config = dict(
    dataset='aerial photos of the United States (SatlasPretrain)',
    norm='batchnorm',
    padding_mode='reflect',
    num_labels=7,
    optimizer='normuon',
    orthogonalizer='polar_express',
    decay_fraction=0.3,
    final_lr_fraction=0.05,
)
Rows from block 3, named by matrix and row number. Rows with one number belong to one channel. Each number is 128 + 32 x the weight over its row's rms, rounded and kept within 0 to 255. All counts start at 0. Numbers have three digits each. After the name is the row's rms in percent of the matrix's.
# convs1: first pointwise conv (model.blocks.3.convs.1.weight, 192x192x1x1), inputs 96-191
# convs3: second pointwise conv (model.blocks.3.convs.3.weight, 192x192x1x1, transposed), outputs 96-191
convs1.100 107:190206135164117127189167138075122102068147113120158098122150110133161157151080142104132161217090058183156092124124159093128140086126111154133129124141137099116150088125120076164129097077109165125111148113101106162142132086211175096154130141137147050123122144088120112130131155069165068150
convs3.100 102:137127148148114193155128151149164127139103135125191135153049110109066125164148112150148104129146151144149141132128142098143013063137105139160135113095192128103145128106085130112170114194128158107158135187104160087171113145137111154152159156178106103114165114128115138112127114094131177105
convs1.101 110:139119108160061166119102048149106127107167144146180170108132177171131145116102110168192162067132127000102139143148182135114181150156152154137126106100143153116180094112079153158089114133114127113129160137176146097108128171150104150103127118118112020087109139098119105086160177163124128123
convs3.101 104:153113124098169120130163086115118112149153148194079126111168155131157140141166180049114097111122149080105137165141111105065120160098130133105122124137198117145174134098142100137097107198119077158147111101138122155137149130118108119121117207141120157134160139135195136159097074157124103111
convs1.102 097:068078077099150150097100196104158113113192109109083188118138127090132155156140119099149148186110040047107142094123100153132160103129106115147120196103097091145111121133179175097117111102106117132120116146195125161140157125203116114081103158084124153099155126145123151120115111128139104163
convs3.102 100:183179117100121103110137128140157150094153155124194104111164136107099114153134116221170112051139155123150169108157123126135114102116157128120120075092136103119135115137104159138163198175148116110134153148171166153141123133113160123055163102122144112096109099120100135133149056108102162143
convs1.103 096:147106176102046124100133151148132101198129154192143094135159109087170132102112156137114174109173081090200072130109121140095082129088122156088125144181146137148155093169156146129138120103104130188165152119159066154152120115118173118141103102143149074118184143097094145167158116129114136107
convs3.103 102:124146116094148177127144123123068089148155141138143147089133157133156164169079134128096159071144176176173083142107132155095062187144120108111127116129112180101132144086112066086114175139151132168160109154134125143078069119144114082148146089105146144144206097092155167110165176167124175160
convs1.104 118:103107121155182129099110120094151152111094165169078205137102116159104129145044068143172141122145223153140116155170196133127134122137121100124086108182125072130082194149120104134115117073089082141142114109226144104116132135129101127143095136101098079175125116133119086166171169176123134174
convs3.104 110:157120157077106102166202183100134097136124114085164114153071096181117141129117146143111153072145130130148141119094148121157149134163118099100142167155119098126154103111125155160163114120098089121103140166081101149172126169049104164159103142118113131150180104143139059151132030147151128139
convs1.105 085:139146124148105113141125196164098068186135143100032130140137132133136144161130067115115114164151148136108135124094098126093166144155111153104114099197113102114100142168097090160164151123131139094118104117115162158184120173160108138135119159092119148094113091110105146153154140096106096165
convs3.105 086:108107135107045131182164115135127110127097101133041119124126137090146096141130115139109122126098058085093127120156098168114162129085121111079113125142069122101149067143077156144117103174119100107069165097151168104141092101112143161099125164183160128095143095095149151104120138163160143139
convs1.106 106:130141113121118117113126141097137113149117117156072102130136142137174095169113196153111072148142128127100142146135057143107142103140168137165118095170077124124148156141164152155120127158156064136091145097090129143128139126160157123126125099113140158125102132122130124150161160184117114102
convs3.106 105:152134118122080113128106162139139094168164098124143167166145096134132116090127135089155158071135117168160132142113129106060165120142178139105110125093132201135136176175066098130104179144091142140133113139171147146095152133065117087115127137081095079093111158141111084116120073116132169053
convs1.107 102:186116119118126143094105102068108060091135151075092164110118116127104132145137140125137116156103087148172104112093152133124133130107139133124075147104129078111110062078198141080100080076113126121113083091143149094091113121159169163132085153074121085133123120234116134113126132143132132105
convs3.107 110:125095150112092135135143078120204090107122120051124131128128162131138137128088106134149143103187202151179136154137114095074114178162178129118175122108120131153074081163154084114117153141134160093111073133108148158106111141085058130179105115114175121137079107091089162121174150152093159161
convs1.108 109:106126112148108185125111134109141177102140082141084113128127169102136114151105211109088148186112093115183126181153118175118115141165135074181129177087135122120154114119146150132188112119093117148172114180103134155087168109115134108147159065099108146169149102140132124131056153121116087126
convs3.108 106:118070167100084160128133172165121109178068112141127159127094131109116166124110017140125105147173163128151144172104165121128172109095071101152112077129115087162077112153074074080099110145142110133142113117109106144118082079152101133040149100202155118020102134154099135169145078142127108095
convs1.109 094:120085118126114083142183103138131135086095146022178094145191089145145145123111122137079150192132126115103114166112168081128161085154090133102131065078109146106130122170118117101069141116185127143116050084154088119135139166137169110112216210103166159153084082133098123114169132106100131163
convs3.109 097:147127130105122181100102128091160153086095133149143157102159194115154123167089130178080123190188122099152122121092156150159033156126130111095124090164092115128145126120116172085134172106127099144088145166135155113117089203147133068101090066160138110101185119093173156083096150134172077107
convs1.110 102:138130107162076105141157199188133122162152192167141126119130179162143159058162115106141104088065074156146158153108130153172144169117203121133085119149149126168138076111109161241118136120135132164111182124085046124128124091113086125118128132126137147123129144152137104164168156134153070115
convs3.110 107:144122102127103109167166150095143124067172149108158204136151074131230118118137105089126093227181171107138137125117176130162132134141118207132132114124137131109121085075131160149089172102153131085110150144100082158166124184086109177210108136094073060101134145143148105178071178123126135114
convs1.111 108:104175107123153199155161120106111203061127113120138160123176091113096118127110137104184118122092097119103159096071083150113169103168144153095114162150109185056098117110130138136096097114135187151104088145169122172146057167067146109150150069111132092135141093173145131092135211112128130138
convs3.111 110:086105124135133118165128124127092133133116148102114122120083102060126105105196105104100140134110203118108158148141148168149124109108089083120153112127113109054182111109129084099124149122058098113146152174096133111167084133163040135087107106122125173109118151133066128139095140110098144143
convs1.112 098:120154178165099132183159121111108172138104136123158126106069159135118143187162136081150154119131111141119116148156149103131124095131169175078110157137154101131146110121130110140142154190064036139188104088126104158166098134191161149143134097114147075079161170103114090068133135144205108130
convs3.112 097:155167120147165152125134120165190080097117119156125111097089123119204148107186101142153038130158074148123104186164146090098191096144156105132146081093086147146159173128174118146134144135121169104126164195118168134092136160089126126136141121149145163130095114118107096141130126121155192152
convs1.113 099:128077150122092074140115158162111177101120133109134159144146120102105166127141222128121121147107133133135134157119139138085120153132065091093148109096183116164091139131177119093106133151113104113121114217131134100143117131063176111108118149144098083158153161140111124124186211151077147154
convs3.113 105:117093148145131143071172136110108101096120178101145086058138099147150076134059178192150114103160103131140143174110159108160107146101072127134166138108095114107126196146139127176138143138126141114148165097153136135138192169055197144110208146085101137148078192100104204097091136167120122168
convs1.114 106:142072164130130071142087133151174096163126141153085126117095049127146084109150087155162181101132135186142118098134133078134101148135077047133140145125116197122117159189132145152100123146185143157129131120157139154152131117156167102098172090120111164159185217066073148124159121171079113125
convs3.114 106:119149129158121115108107139098160108158166110153124089154132161121147134120131176118111139105144104100135138119178123126081164156149154141069126210131176193108144121072159105143070122114115158135077081184109155092048106109168119107100074183117141124165186143150126143108102104137173118108
convs1.115 090:093134147112115167140139111090047142195109142139128153165148143151133161152069099100152149137169122117063145134147164091175136156132012127120096083098093121107121095136154128117133138085205165107179171156133111129110118138174071125113071173163148110110163151144166077106118157154124171153
convs3.115 092:135134173141147186166145134147128066115151168143134078063111137094090112087187097098108124093130201149100056131140141115094188123148172124114165103140108124108171103113153130120117106176105127133194121120167115147160138149131131153112155059137069107149127079138090111160182115124098127123
convs1.116 099:146109099106156120124108165111118081124087150083110102137186149170108101180119207142103057129119101133135131102082148158158059059135130092179020089182073185138117100095073111109057105072156150146127092163105078143148137134163141144128111160126125117125164124087115077122131126123158175121
convs3.116 101:083165142096149106139087110129067108130099117080123164047134142135116110161197192112140092172150128112202183159139127141184182149113120147104120149147142157113109063115096175162154131136138096121098102122202121139118086134140090106187160113142094163099092146145050076183185157143125117174
convs1.117 097:151131128145165167117080094191189122102151190098178090150129151124137172071151078151166141111128129142124081146134161100145101092159182092120090128149092144144096101135136112068071154167139055187164144120150117136127139110127119149081083145090135164172181186128112111134135152147167103170
convs3.117 100:076098143092062164123152110115134166142155140134106106137185118163132118126097127177097168192142110125116127154132121128113083144145143154078099183175096142164114150125088174073163101130173177138103073207223111126144139098107150146158117167190172144126159137114141108139132168104196178116
convs1.118 101:117112120144111143132148151129164115152039132060090131120123106118148127133143096130128114135101130128135106127144107156140160138134144176167119114097185138121102145129067093124152124131135137141163114116163133159118144175145111143137110159130160078126141120110128117117000026107201124133
convs3.118 097:111193128145146107150121189168140090123099160175119109109107154079111101120051183161163122139148131070130130117118130116074169144196181133156091125141102157082072088107133123152093105162097160031123167114153118184102149145189070093065128117156106133152130084165120158155125142172172111146
convs1.119 100:156141176103158109183148138115124180102093105171171189129091129118139154155118124101141176073156175131127091165145151147141114076152145165169120161103105114105091129143110123142163084124085123175141070132152118120168116211103108115097140123114079112099103172174088113103080075050132096129
convs3.119 105:091084142070136130116133147118116134211177146159146085053139114128094132174113066150096164170107135106129104119132127210094201201099135127178100173126079147150102145119094095071101085100188106190120151143107077115136143154139164156122121122126093135136125121102120164129094104102144087150
convs1.120 094:111105110109084136157142118167133092126133104093100155118125138099144121138089102115211133153097137157127118168133130133146112095124107133144093096093174190181150148102135101157124098107107069196021111138176129111114140076131130113123073134126171128183100096141178129194110090135225146160
convs3.120 090:186227150133072156110142141189164090155129149121082147099109173130147148137097131204144100150167195109118136140122134097132141066144135127112190085186094153079124123106137201153079130171089082094119158139141156124166124153181088144142157065143169109173126156091133147143102097130161146124
convs1.121 111:127200180120121153153096166142075119163241134094134145054063139137118085094130195129160124120116097092199102116156102147058139113094137187106123128152148136140122097144154201162182177128134104099101151120097109166171124107134138094151152171159150174128118166082121179135126137123149103144
convs3.121 103:145105112104042158082169109139164149094136184143098128091101139135120103091097167117134118127089100122148141107163168125193106134081125129096155166110139115131116166142144125109106184076124110141175133151087160111137160161091138119062117123092189112133101092187098166140182126182093061142
convs1.122 110:124157099116115153090105078146169097104108145241120191167075161141094118193109108133096110115165207129114144112149129117156193135147132114134116115119102155092190184135134148102084127146174138099096157119134193172096098114121143156153105001133114123205103178079122134126105098096109118090
convs3.122 102:184156121097115153141134144159177121169127141155142155105160170146139190089103166090161105140125145070162144150102131116123139078058108158103141128152095217104080122171141160173168155111109118118182127136117100179161101058129044164154088105060154184132119170105174110107077153163136093121
convs1.123 101:078133126129125178193140146104097156208058076131072076120137120078116135076058089162144103128128194081119119118105144152191149130132111176168087111133105135140158117103124092096111157183141157144174156115110099104169113142119170179166105147136114086129128115132093133156132108155101181178
convs3.123 088:171151145117106112134174094127130119157150135075146071130093114134115120110175123057133086125112107108046164130165106132167157126090140047121142146084150140115171134141155191092144109124197170133160097137161137146120128098176171173162132157089128144152125134136083130108121126115120174136
convs1.124 087:137167106081168186077157121099136155076099122122147123097118182087164142129192114110078127127121115133151104134108114110165127145141135161084168173111059127198127078162053052112145169165108120147146192131127120205175126129170110122115100122130095137081151170108123167079163154141145158130
convs3.124 088:152145132107090091086086146110141161182124153135112166126111141153144139159140160190141098082068212144163174137158092153130141160105110124202119125115148133155134098112155131172104126135118128096126194116117069094096143118106123100135122102135155159107126125108099135183078141071136158122
convs1.125 091:147201111112128129087132121131143154120115199163173107111139094110077116102116105140130185090157074105193074122185132098112183090153130158138099137166113143157107185121111145102155140144149134105070118199151148104148092177110121109148097167110112113121128112115117102142126131145248147113
convs3.125 099:124128140072095097119209095117161122193070146111125187151149080176157177172171143129097082073131135116177144155170161118120147179120163125149178101089095085093094163072137163094173136145160118063151126131085177133149172163150090095064119114154158167171122114075138096161064154100131101099
convs1.126 103:152083201159107114115112126138178201073121117098114127136084061118134184123148060157119105108159181099157114113083096115128079193081174120133177124172118185045126132105130164111159165081146125130162131104149143133099150126096158114162123104135142099169100121150134114157067123121222161102
convs3.126 107:103128153066130133099063144143155087113101148134151098148113141131124096075155130151098123044106182134133115109160073121114152129168140171093148157131120128154139132111173100097091118110134093116121171134199105147125093139148133141148093111174079135132187104113121153101088075119096067111
convs1.127 097:149094127137104155136140135172196174134124117126178097128130204100195138152116085128176104130142119141066154216140165147089120084106179128119064127176137148116113141123128157142202117129062154188152096038100068055119103143142195124099062105133144163147168074130092119169112084124147189119
convs3.127 103:085152150146076163128133099163090096136170106117138053102128190110162177126141146072117111158105054124116192140148116152075134127097182142183170154107129166108181123102109153147140121125088121142137118109068092097124208116132124107120142171133143128087163151131105172093127131121135159126
convs1.128 093:154107098092192135175204195155200109099133168101138156155160160131175219167117155129148099171138156163105193120081138113172138172171131144104109062151168190142124127181097092122117141105144129113103120082103156126072075138118114103122117071134127125150152069120127161136087091134118187145
convs3.128 087:092129108143093132129159122176161160088152137167071159116147141157117187093080131112147162196176134111083152165108117124182131116092114115150158082084079143063128185087153131172117147049131063127145162137174069146106137140158138102190122111192141085112142127113127140080105133118114136174
convs1.129 110:100160110090104110118107168158121144184044139145131170162083191091105134113146108127161127079123132193137109102132103117100168113134096141154131140141190194162124167137110102156099083112104171113192152137165132072176150162112159123119125068152071098167112190109149152149123113151140176132
convs3.129 104:068091166134143139093117119107076182139175137091099089131129115131126163098097112118139193132165120124139136112161153156077130152137128161158169101070121142146163118119157139168104120138148143173081127139206070126142148128194189119104203147137171123143140173122129138238090090173108104104
convs1.130 094:143082093173097118113140128133147118195139128137160164123113141088055100135120123150133092085093116144086071123154145078048040155102140156120129114115151105076046086121112144159145138131107151100124111107128083138161156053105201157084117157095136143101173144132128166088081158182057066102
convs3.130 098:112131111108103090114157118162123122114150084152160178133190170072128136087082125133128152195140118168149170136125118153078182094148182126077147163123135122099098146156122141185064101136062107158124179142129125160149153153152164130138122138134143149139099131116082104126133137171151138102
convs1.131 091:097175131093089095179089144095113114161157079055095153107139133070104103103033142119171128141082108151145126096160139078139104129133091159129114124132127115149119151099128134129130138109100112098120165094086160128067123142161090099115137111156110113091142123158137152102078118146107107134
convs3.131 096:062095156140135112077117195160092116234192090105087084132061153157144086119109143152080194108121178123171117157174166100145088194095160101083098111089102180122099110153121112135118159169106151130132117096112108125090107128109091141110129073100152113130152121129124118162141155149148117179
convs1.132 089:111147077110131121127133074090145106130134119092096083140165038130083167129115164126163130139105136137073134136080206114115147141203155164157162101144101086099197108121146134165169110127105089103094139127133108117140102215116183098064078168146117113086106161135154138146104147171152118148
convs3.132 091:076112150144122053116134188110194150144110127119079147162122166131160142120186116157116137134208110091153125079127149091117103087126169074112121173109128148141195108157155142187163160166163149173098135110146203135127114130128148155110162088132109094129151137072150137079174090144125120105
convs1.133 097:133147146135105179105095071115139087128141114181134128125134095132166194137104169139140155114084137111137131102149136133118152122141138094154176158036097110069157122148132108152177056105127124136159095101151064196123124134161112109106106137067126152109205087068063160138105078106163097120
convs3.133 099:084079084073131136084098136090122155103153148121173108089165162190149093143117180145091163124121082169134180113153173177118152142120189140104088055044101059145200129105139176159106178136163081112158126080200159174149074088171085148164170097125095132080164119121134117129115119080120166143
convs1.134 097:176134128182076136096152205083180114115155132144098101191078163090106100111166145135211118128132103101143108071125125075194113130104158115087118159146146129127165107153108106106196107127108158113163142097142104170148154109110133105211102068125125122088108149112174161162138106098125095085
convs3.134 100:137196109134151171138110127103140185119147096165139131087106119105189100216114059153154138108100113152083156128114119111153091131162165128086155118122116174141143165143098116193123112165116111041126129155158073122110114106108135100082152137177160210120122138139102102123090130106139082142
convs1.135 095:122153122107136147155118133065080049164165096034103141125173146115111202162110151174090098149167152142139156125153165143120155160112073144145187115106142211129183088096173146156134122159135151076169131196161153173100119155142145178143132124206132168063124113152180109163119160096156087163
convs3.135 096:114171108118154124097122150164213102082164148155152138115148120167113178156127122100143126123128138121151136094147113127184148134083114128069112139093087116137129118128065081165124168120107123198090153188082146104130083096120075158074137171113105090049100092144109169135120160163156124137
convs1.136 108:128122151153111142094147115121124149162026139090087127188116118146122137091168150100123121149138150141120124110130160116241148157134135083196136137164109063130119078106137113155143136135093111176154129134156114000094112211119109125118122186137118168122129138132092118108126043108122101144
convs3.136 110:115138097190151115078094095163084143123114132110099160141137112109094100145129076151114159185119142108113118136141122114112147205236146177145167103140122118133120058109093127117172182164143102161164176128150180150181205143088067131138111125127173081135132159154103070129138115141102165103
convs1.137 102:184111109175161125167132118163113100131099119157136144144126111104139138146141100150102112069112144115102175086112130186165201102067059186104077151105086130192115109136122083094129178157100142113134103109145155121123142053188117138158130180148135121123135111108161132131073147133134145136
convs3.137 097:151129141143187098139103176125167133133123119069143152145153099169125123134145146015113095149160088090105165166132180062151107194121105165123141136144168112118139138167151205124066130163052159176128134082151119100220122154133162116118141140135112107150125123139138126145130129124131127130
convs1.138 103:123146151113133127127096108079135130085117130140142101110137069138112119162140045124183104085147133101097092119090116163138124103083123108100126151131106100108078160115141117136139125115137150174124078129168111096127135145162120105119202042071134161165178129125156174076117141111174099118
convs3.138 113:161103194167126080127138099096059114139130092093131125126138184179127138108157124114106078093139094199124120183096129099151082073119091134182104146138061119147123118131142072111127112112134120127150119096136078198146145155027148095098173117131128139158177199078125132158072144114108150107
convs1.139 104:073121141112105122169135122154106188133162095137151145148173176129131119186171131127119037106126140067159162177143162095106139154171091119139132093188113104092103107196047125093141130160148140150107099125124162117134154139148085122144116140145133123108217069034142126183124174129123183082
convs3.139 102:144108110155124105093166137137134137157114121143140154145125144017107126162111138129116149109183154166084136135087125114143106087112111161107116155049112100101179131069117122138159161121141143082145138081135113119104102096140157158140165123146127116172086139011129181120133130179127151098
convs1.140 086:156129146065141188134204121106112116130156129104093109154174091136135174077155174113117096135133142122128129150183119134189143103159139191157111135098106137116162120128092145126132091150148144174117092174099121114181189171129096072170142104124092146138106175135135088141121082120028059099
convs3.140 075:172116179117071111165142099128130131056129132156104138105107148112154116108091136117136167120095067097117127156161134174102201098118127106108143133153134139121098140110143170143168149106141098132161127113058151139093111163091198195178117148087152135100106175141156104127079185099117206125
convs1.141 110:111140140145148131133095209170110147102123093103115058129087173095121150133138102156188104177145192149136103122172118098119106125141118110139145123146067166188137089169191164152170236172164142158109167161103123057142139121098109101124082093166121162086099153104140066131125094116139113106
convs3.141 114:210103126162152157119130134231149114161156117110134000121148116141197103137148154109155100141123113180163132150081126141156126127134137134154114052159079148160191136108127130149150109138160157108142134130092126125103119091108208107139155152118139167100120138131142200109203124146086140127
convs1.142 101:157106173131118134155167110102148155084137111173117088094150057145112119174096057091120147134159146090132133185173142151158134042127118172129097136087146097122076115152169146137150144137157104144161150145078106132136170125142190129120130140105101148068151139096106133116120075111158170106
convs3.142 103:100168121103096104139223101118135161145127129082110105163176075095094103153105172120070157156131142131146141132127163091140129151172144121121122121141162132150144177103151141053128128160096115157074129158173157146123107139137094135116125065103132125166102121122143143100102060138187110159
convs1.143 110:186167086084174084109178130166101122154117077168119153125144188110100140108140137117116173119088092134130140088148126120121112159106107227125149077184140096094155102129150114113102163173110143099154160116146115146104112136135063137176173093177110105076166139191132129150148137104126101163
convs3.143 102:165177141088146130125125160128147146159145159091104137163141147137147088134149152175143179089121104159121103119115080111111167197171174102090199116171130205088164110147114108123134124133166119160134124141137114080095150105055124108181060166103108103136141076140086141130092144094143133112
convs1.144 103:125159111127134120152118108111104140139145159125099166143143130139141111122132126085148118130100178173153080150109096024086134120132150100118088190206105141125132152142073032160103123145154126134127180090078097136173086115044139167125092098084120106067102122116110122087118123076122219161
convs3.144 099:115177098116163120105127082112109102074073191134125124175064102153110097107120138095091093122130091138144154086101085146143151153117155123125128126147094151166119115096119132131100099062135110123069129101085134118160105152122145079137126165147137085102145164172110174136109112128112136133
convs1.145 104:142164116101189208150096143135101107149082118107130113135131170145122109109161182091180107082136092202132119133133105114129141163130100107075135079161101051115136094136132120114094115121123137125152102086142140056129127119155200128135108187107134100167154121136132058166134128137079108139
convs3.145 108:140182081158154123109161095155116146137077113215160075144143097127215144146181108142129118145127098148120097140197130145153092139164150073123174129111097111159130128173131120120157109188072091100107173081159191159119101097121138088177118142111099101107155150166174145067143150092185072138
convs1.146 089:058161107145047185113075094157136140131118065077122078154102119151159070134095121139163147200169127079076063163133114131144165077132108129096091136158148094183137101062149127168082156141159148059143118127081076120073137165135154119175083169089076106123175129090134150148184110174131124191
convs3.146 087:164107182161115130045079116097114153092169127125115114136181048131144164147130167091089114114176088118170094135166130142130131117103113083128082101068129127128148145093130105053059138082073161126165122119129126158057190125102121168154120122118143130136108153156101117127158120079207108145
convs1.147 108:116140145154116107157141144201114087184090140154138076112074162123103136148099180133147110101149150117116132140087102089076132193097112102104116085089086162129108168143141136076087166149115101111129121085093194166153163163037146180101118159168145159104097146150127114173143073110123142135
convs3.147 101:122171142152162139158204110134101088101121164128171207110139121112125201110094166113154155053075071118128077130147133111092092159180152111122091118081123133125090134093134094123151134138139119154100105143080170178121070133221149123142128105112110122114123111131105110151146121117171116125
convs1.148 102:188158119155142126104121111122127116114138163131218103145136144100129094098127136138101125148167159144132137154126160167105111149072124107076086074189069145170146079076148157133126161103084121161110108128209164151171171119155172093118151110132174145164124136137109064130132136091102059118
convs3.148 099:125097113161125124119145148098135069150148196090194136155083102175125112089102127109110118186114135151145167121142132142148112107098114102164145199122149140135168111112161000058117135177149145133143152194092147145085112084133100113124114138196153128148130144105117118131100145127139164120
convs1.149 115:131105145132159152132108114121135097078124125108007105113128086123078121155102105027114140109143119110137146156151052117133133098133147210121076166128108158147142122137117142187088135060172129163098147116130116138255103126125107139099121129106159151124133140117117150144104137145123109156
convs3.149 102:091160139172116124149100128159178119075136116178139157134141141117158157153200126057154081143058087124096132135142137138143099165153143108144118103122092113172116120170147119124088092125164152158121142118084130133117207129128095108161150182123148168180099144110128136100057103086118079124
convs1.150 096:147190149141072098128177154125114058108079075122121099112090126112164128104195110109096137146185129156114126119084166132167141130136118130109104177049081129119162186071072132121110160120129086137103131208137164126135148101126120147153155145105243105119140152138151129158120139158144097097
convs3.150 089:115151169164182059056070178130101180096151114146071089169113109183141123139109116151117134172146121133155097179150138118107140143143130119119163134165152150107152125102083131076147150097116162101157178075056111130149160121159134177131110076163157100137135105075115165079067144101102082144
convs1.151 115:102134130100182120062115143149140129151096093230090173134123112165116110115166173094112160117153140118108116119170117116091151128184112131145166180147110148119144110104103105103150211111125117124133128096139182059110138130113161156122072178109087190106126110109167154173165170142086162150
convs3.151 093:097137131156101085179182134156122082181125125095089137112160155172162153131168095092137115135118125084118132166124105076095107141163098167126113124073073118142101140161177137136155159163118137133132096115116133133116138139108200137141081154113151207107140081117089145217062097115141188107
convs1.152 094:118132098087128123094106146110168163144144111131188174154124150101155141106065128253126149167101090142104115117104142191155165206193130109099076187178088138143129152133089109126166122120123071091152094143182136160185124107126125127123106138122160147142146145088214152136105126152137117175
convs3.152 078:162121131061073189127150151125144211090141143128144092097135110169170086123160127136082145084121105129163091070135121092144113111067114149082133139167113144057129103067073171113156115130093119123126110194083129099125133116171150131101145114120113107133134078138095172161164102138092101105
convs1.153 080:154148105113101094132160089116167121184202081170079099114219160103100182185094112096170157027149155085097151108116115134164113101145087091112141186119070136115101109100087147136166108081170154097111088146122119128154168104100085108177120121145091145126095090132192131094123131089131173128
convs3.153 085:168079106162141126096102129083130112180099082114103133168110065129171105156152191148101154109179156169129101085168175185084132083129141137094092167100115115123131157123137111095122117179111176138082117092111107136140126123097119145125145141139131044115109122046158151128078125111121195084
convs1.154 100:175134109137134108052091096068079124154098169100101152091129181126122173145152150190152106069139108158128124152155097121211098101055123133174179179123126122142153094113155094152127122148123083133114146094117219133105099099132160136158135057100105173111156093095154123154172124152148167157
convs3.154 090:172101157111180167156089133115121160054171123176150126148145197167150062165159092137135150086125088130179109099111099110150094117086106121191139136079122109131174132139196118113122126172116169099152159131132143135107052128165093128201146081098108107121105101112097118103119100159127083200
convs1.155 101:139106210109113153105081069061201138086119169110048112123125125149169157159119133104118088121069129123170111136096128130145132157126164108146114111091129140118126109093174126129073176125139207197101132133051157091138119121129170116113112128119126088122136100195136079149149103143139122137
convs3.155 102:118130119116096104193077131109158123121112170107140111087094133143088145121120116141135072170162094058160138125116123214104093121099145098131143140208074161132098145121129128075112098127110186153130173061090111164120078101133064117103103093124197112148127120177138129094255155122139102092
convs1.156 098:102127171135156124094130088047137121101143109100110115125151102156127065171108100126131104077105181142133141198168141255112121091127157129123154155173163126117175113129103122056117112079102142146116104129101090091114132119132106113141204133186115105108068162143170100156112128090134158089
convs3.156 111:148147143081100143132173096084138107127154144115136145118098058085105074211172134090085167105207090131186126118130185178138088120117081122123172125143093121209090128135186130177144162147119064158135218130134158158132101103116135113130137100089131105080108109118159064088135150147119143140
convs1.157 087:133085170188105060155074164162143135108123129140127176155150137101102159139150143147153116080117135110117148071145097144122141133105133121109086156137121115071128140148131143129154123164139143145162070141178141072147141139089140124089116126152116068141111068127122137087142160129166125165
convs3.157 089:116105155154172089139147023126100124178114134138115128120148123133069127099090175167099101145097093141138147099138141062141130107095166116111138131098141191134083138168107140105135152113064134080124110188151107156096158156153119191077131212171185161126139124075126170167143144211176107126
convs1.158 106:114165125137096164000111092156134124138121131187146125121127091128136164119072110123094155139143142158150093106107120111223171136127174135120124122174185116126129147109158122159100183150103138094089146182159092109121156087061167074169107123177111106096111169135164125121154157068141180120
convs3.158 094:131135125166184082123110206104123150093150124094105128190133126179138120147129134140183156153091135098119129163130176168130123137158175134140133143202204147131085106124157151096099115042189054086108134159119150129102141149152071119138081103098135146160181165128120111098151099071076122210
convs1.159 097:220083137148095096155103094111107108128253076100097111170149147092176141078129159096127139114116145133066128123143114111226074124119132108068113191135158187119064114136100144221152146135142119115099102130086125146150153089143127133143113157090144098158146148149120163157172119127147088097
convs3.159 102:109156123093157087035133144116162090075141129090137138116161162096115118191109134093079150144142155141154170116097147135126106144180137157100155147120185169133133148126150168146130127103036108074161118102150105129136110126112040067093111121119161083121154081107108148137094154135120120104
convs1.160 085:177110154127059146163094132119186118122139085151103122122185142070093091112120120117092156118114122089166117154117159147185136081137149136115137130137099141136038125093108101193159102118170143132166084089139099125129097105090111131133115129082174175111156091083153186155135135158106072126
convs3.160 094:125136107099093117160124095107134090120133164081125131161102145205076121147116111093151104178138138080086073137113094151095120116072113176130156099160130124076127105152092112207188127198141101078118156170133118140092084140110182134137141192205084127131168120101075168145163146097104117103
convs1.161 102:112083076133135100160145148166142190145133152115121177146124142127110123098115152093107151152135146096117143037048157116118122110165112168115167081140175171144099140152170148092083074104145140149154160162115150133119100151122198164255142138094089072104088147144141126137112095096143150105
convs3.161 112:116098125093113157111073120139120105179130162098079106136130123086084131194124128178138166108132110133145149123112118128137161130131146111161156116138138136107128083094094156128124142112150096083135136225095107147143216146143145124124153105140128171106120094129119101141076113159146168094
convs1.162 103:096164166087158210076150122193092163116102124159109086137120159104180129050127074112166131131158145092115137099156151136103140144098157123137135181090140173071147092168126140121131114114129137133104096136133151094142169142098112111161172149114148082076107173100138095060108118129136130106
convs3.162 112:113130107114087139100169073105063151119132129150157198142111130162117137110122134146104186133083154147079160149139126139140103131120124109135097148115086124158129110115197112101164133156161148126170112179182147130146117109121129134085119153104154187105171156069119053085096129180134141104
convs1.163 100:130071121119137100106181127159118083087182146122161204071141095175182099135165195172154122116128082181088158147152135160150094095112180118138150143145154152077122171104159109146119151094033128139104177187123109179123143118111068120147135146134123122108081170161138127114091133142091128095
convs3.163 088:118116124138117122133149129132123083103153127106154113096139107181180135169133160168080116176185127145158122115165125144162138174070115130137118143140177135144174180079067190142146087124158129116122119136185104145111167155096169056152113126112129179144126155173144116151185200073153147125
convs1.164 109:122095175137130134126091185129095107065163172164145116073150156121131079102104103160104086130153140142144159129165170136014066044161154200065097119136088114090137092108127106083110129136132155124118112094139124209118098117188167169117116149122114121096138144109158119089105068144090125161
convs3.164 114:115159101124181115129168115159115104117128160148169105158132123089153189109098153139153232075079188138127130103040115158156185176088106118108129153158139116087084132108099143172141149127129184086115105102166130052155095100162134152144145130108093143137105166102157135071110174096169137103
convs1.165 103:177100081163178130123106173108147119133093080085125099103151152114080076095108133170116150172058086123138108137151141108156091182062118190073158160135101089132127138134160110145201128158130119128138185097143102094191126123090170186134094091159113107110057121092129168102108127153161043123
convs3.165 103:144138125162077120120096134126118146111111131124130080131125113109141138086128159067092163112167106176127108185172133147164161139197142071149077133210150126137143105152078160042153139130133098156125049171108168111128153112125146104110125143161147135143136135164122217150179167125155203156
convs1.166 089:168107123121167127167091199043191092096095136100158133115088124125073134151102120111171177080154171171119113174118135120121132155078111116133138060163163065112157168101113121107135099147153151133159187142076095075191148161146134140139100098142081120190129129139144132116095138147119044153
convs3.166 096:187128160177198134101075148143068157130170123126085119168179125185136177102118100089128145138159124159129105042117134101146158128123172133108109146143123167112139117135131112139174198161067114163120166082165192130109093195144117111126109121105091110116136160134106108172126119144075147036
convs1.167 099:160134205149113122114169157110100103148128146109153202136062099125105181093126140087120091130100067130107153155132096170138050166135174116086111201150117092090129110093144127152109146070178081114114148154182143090108146123141126131106150164099167102064116129139127154132137095158117172155
convs3.167 094:147089154159156122137128186139130200121141089137139207116179135086147158094130184131140123142057137094015154088112123169105165181198140123098070126100156143078093148113086187105088104115128088104084145152149135121119124147140089106113118130121123156157149088107169082117110093151121122131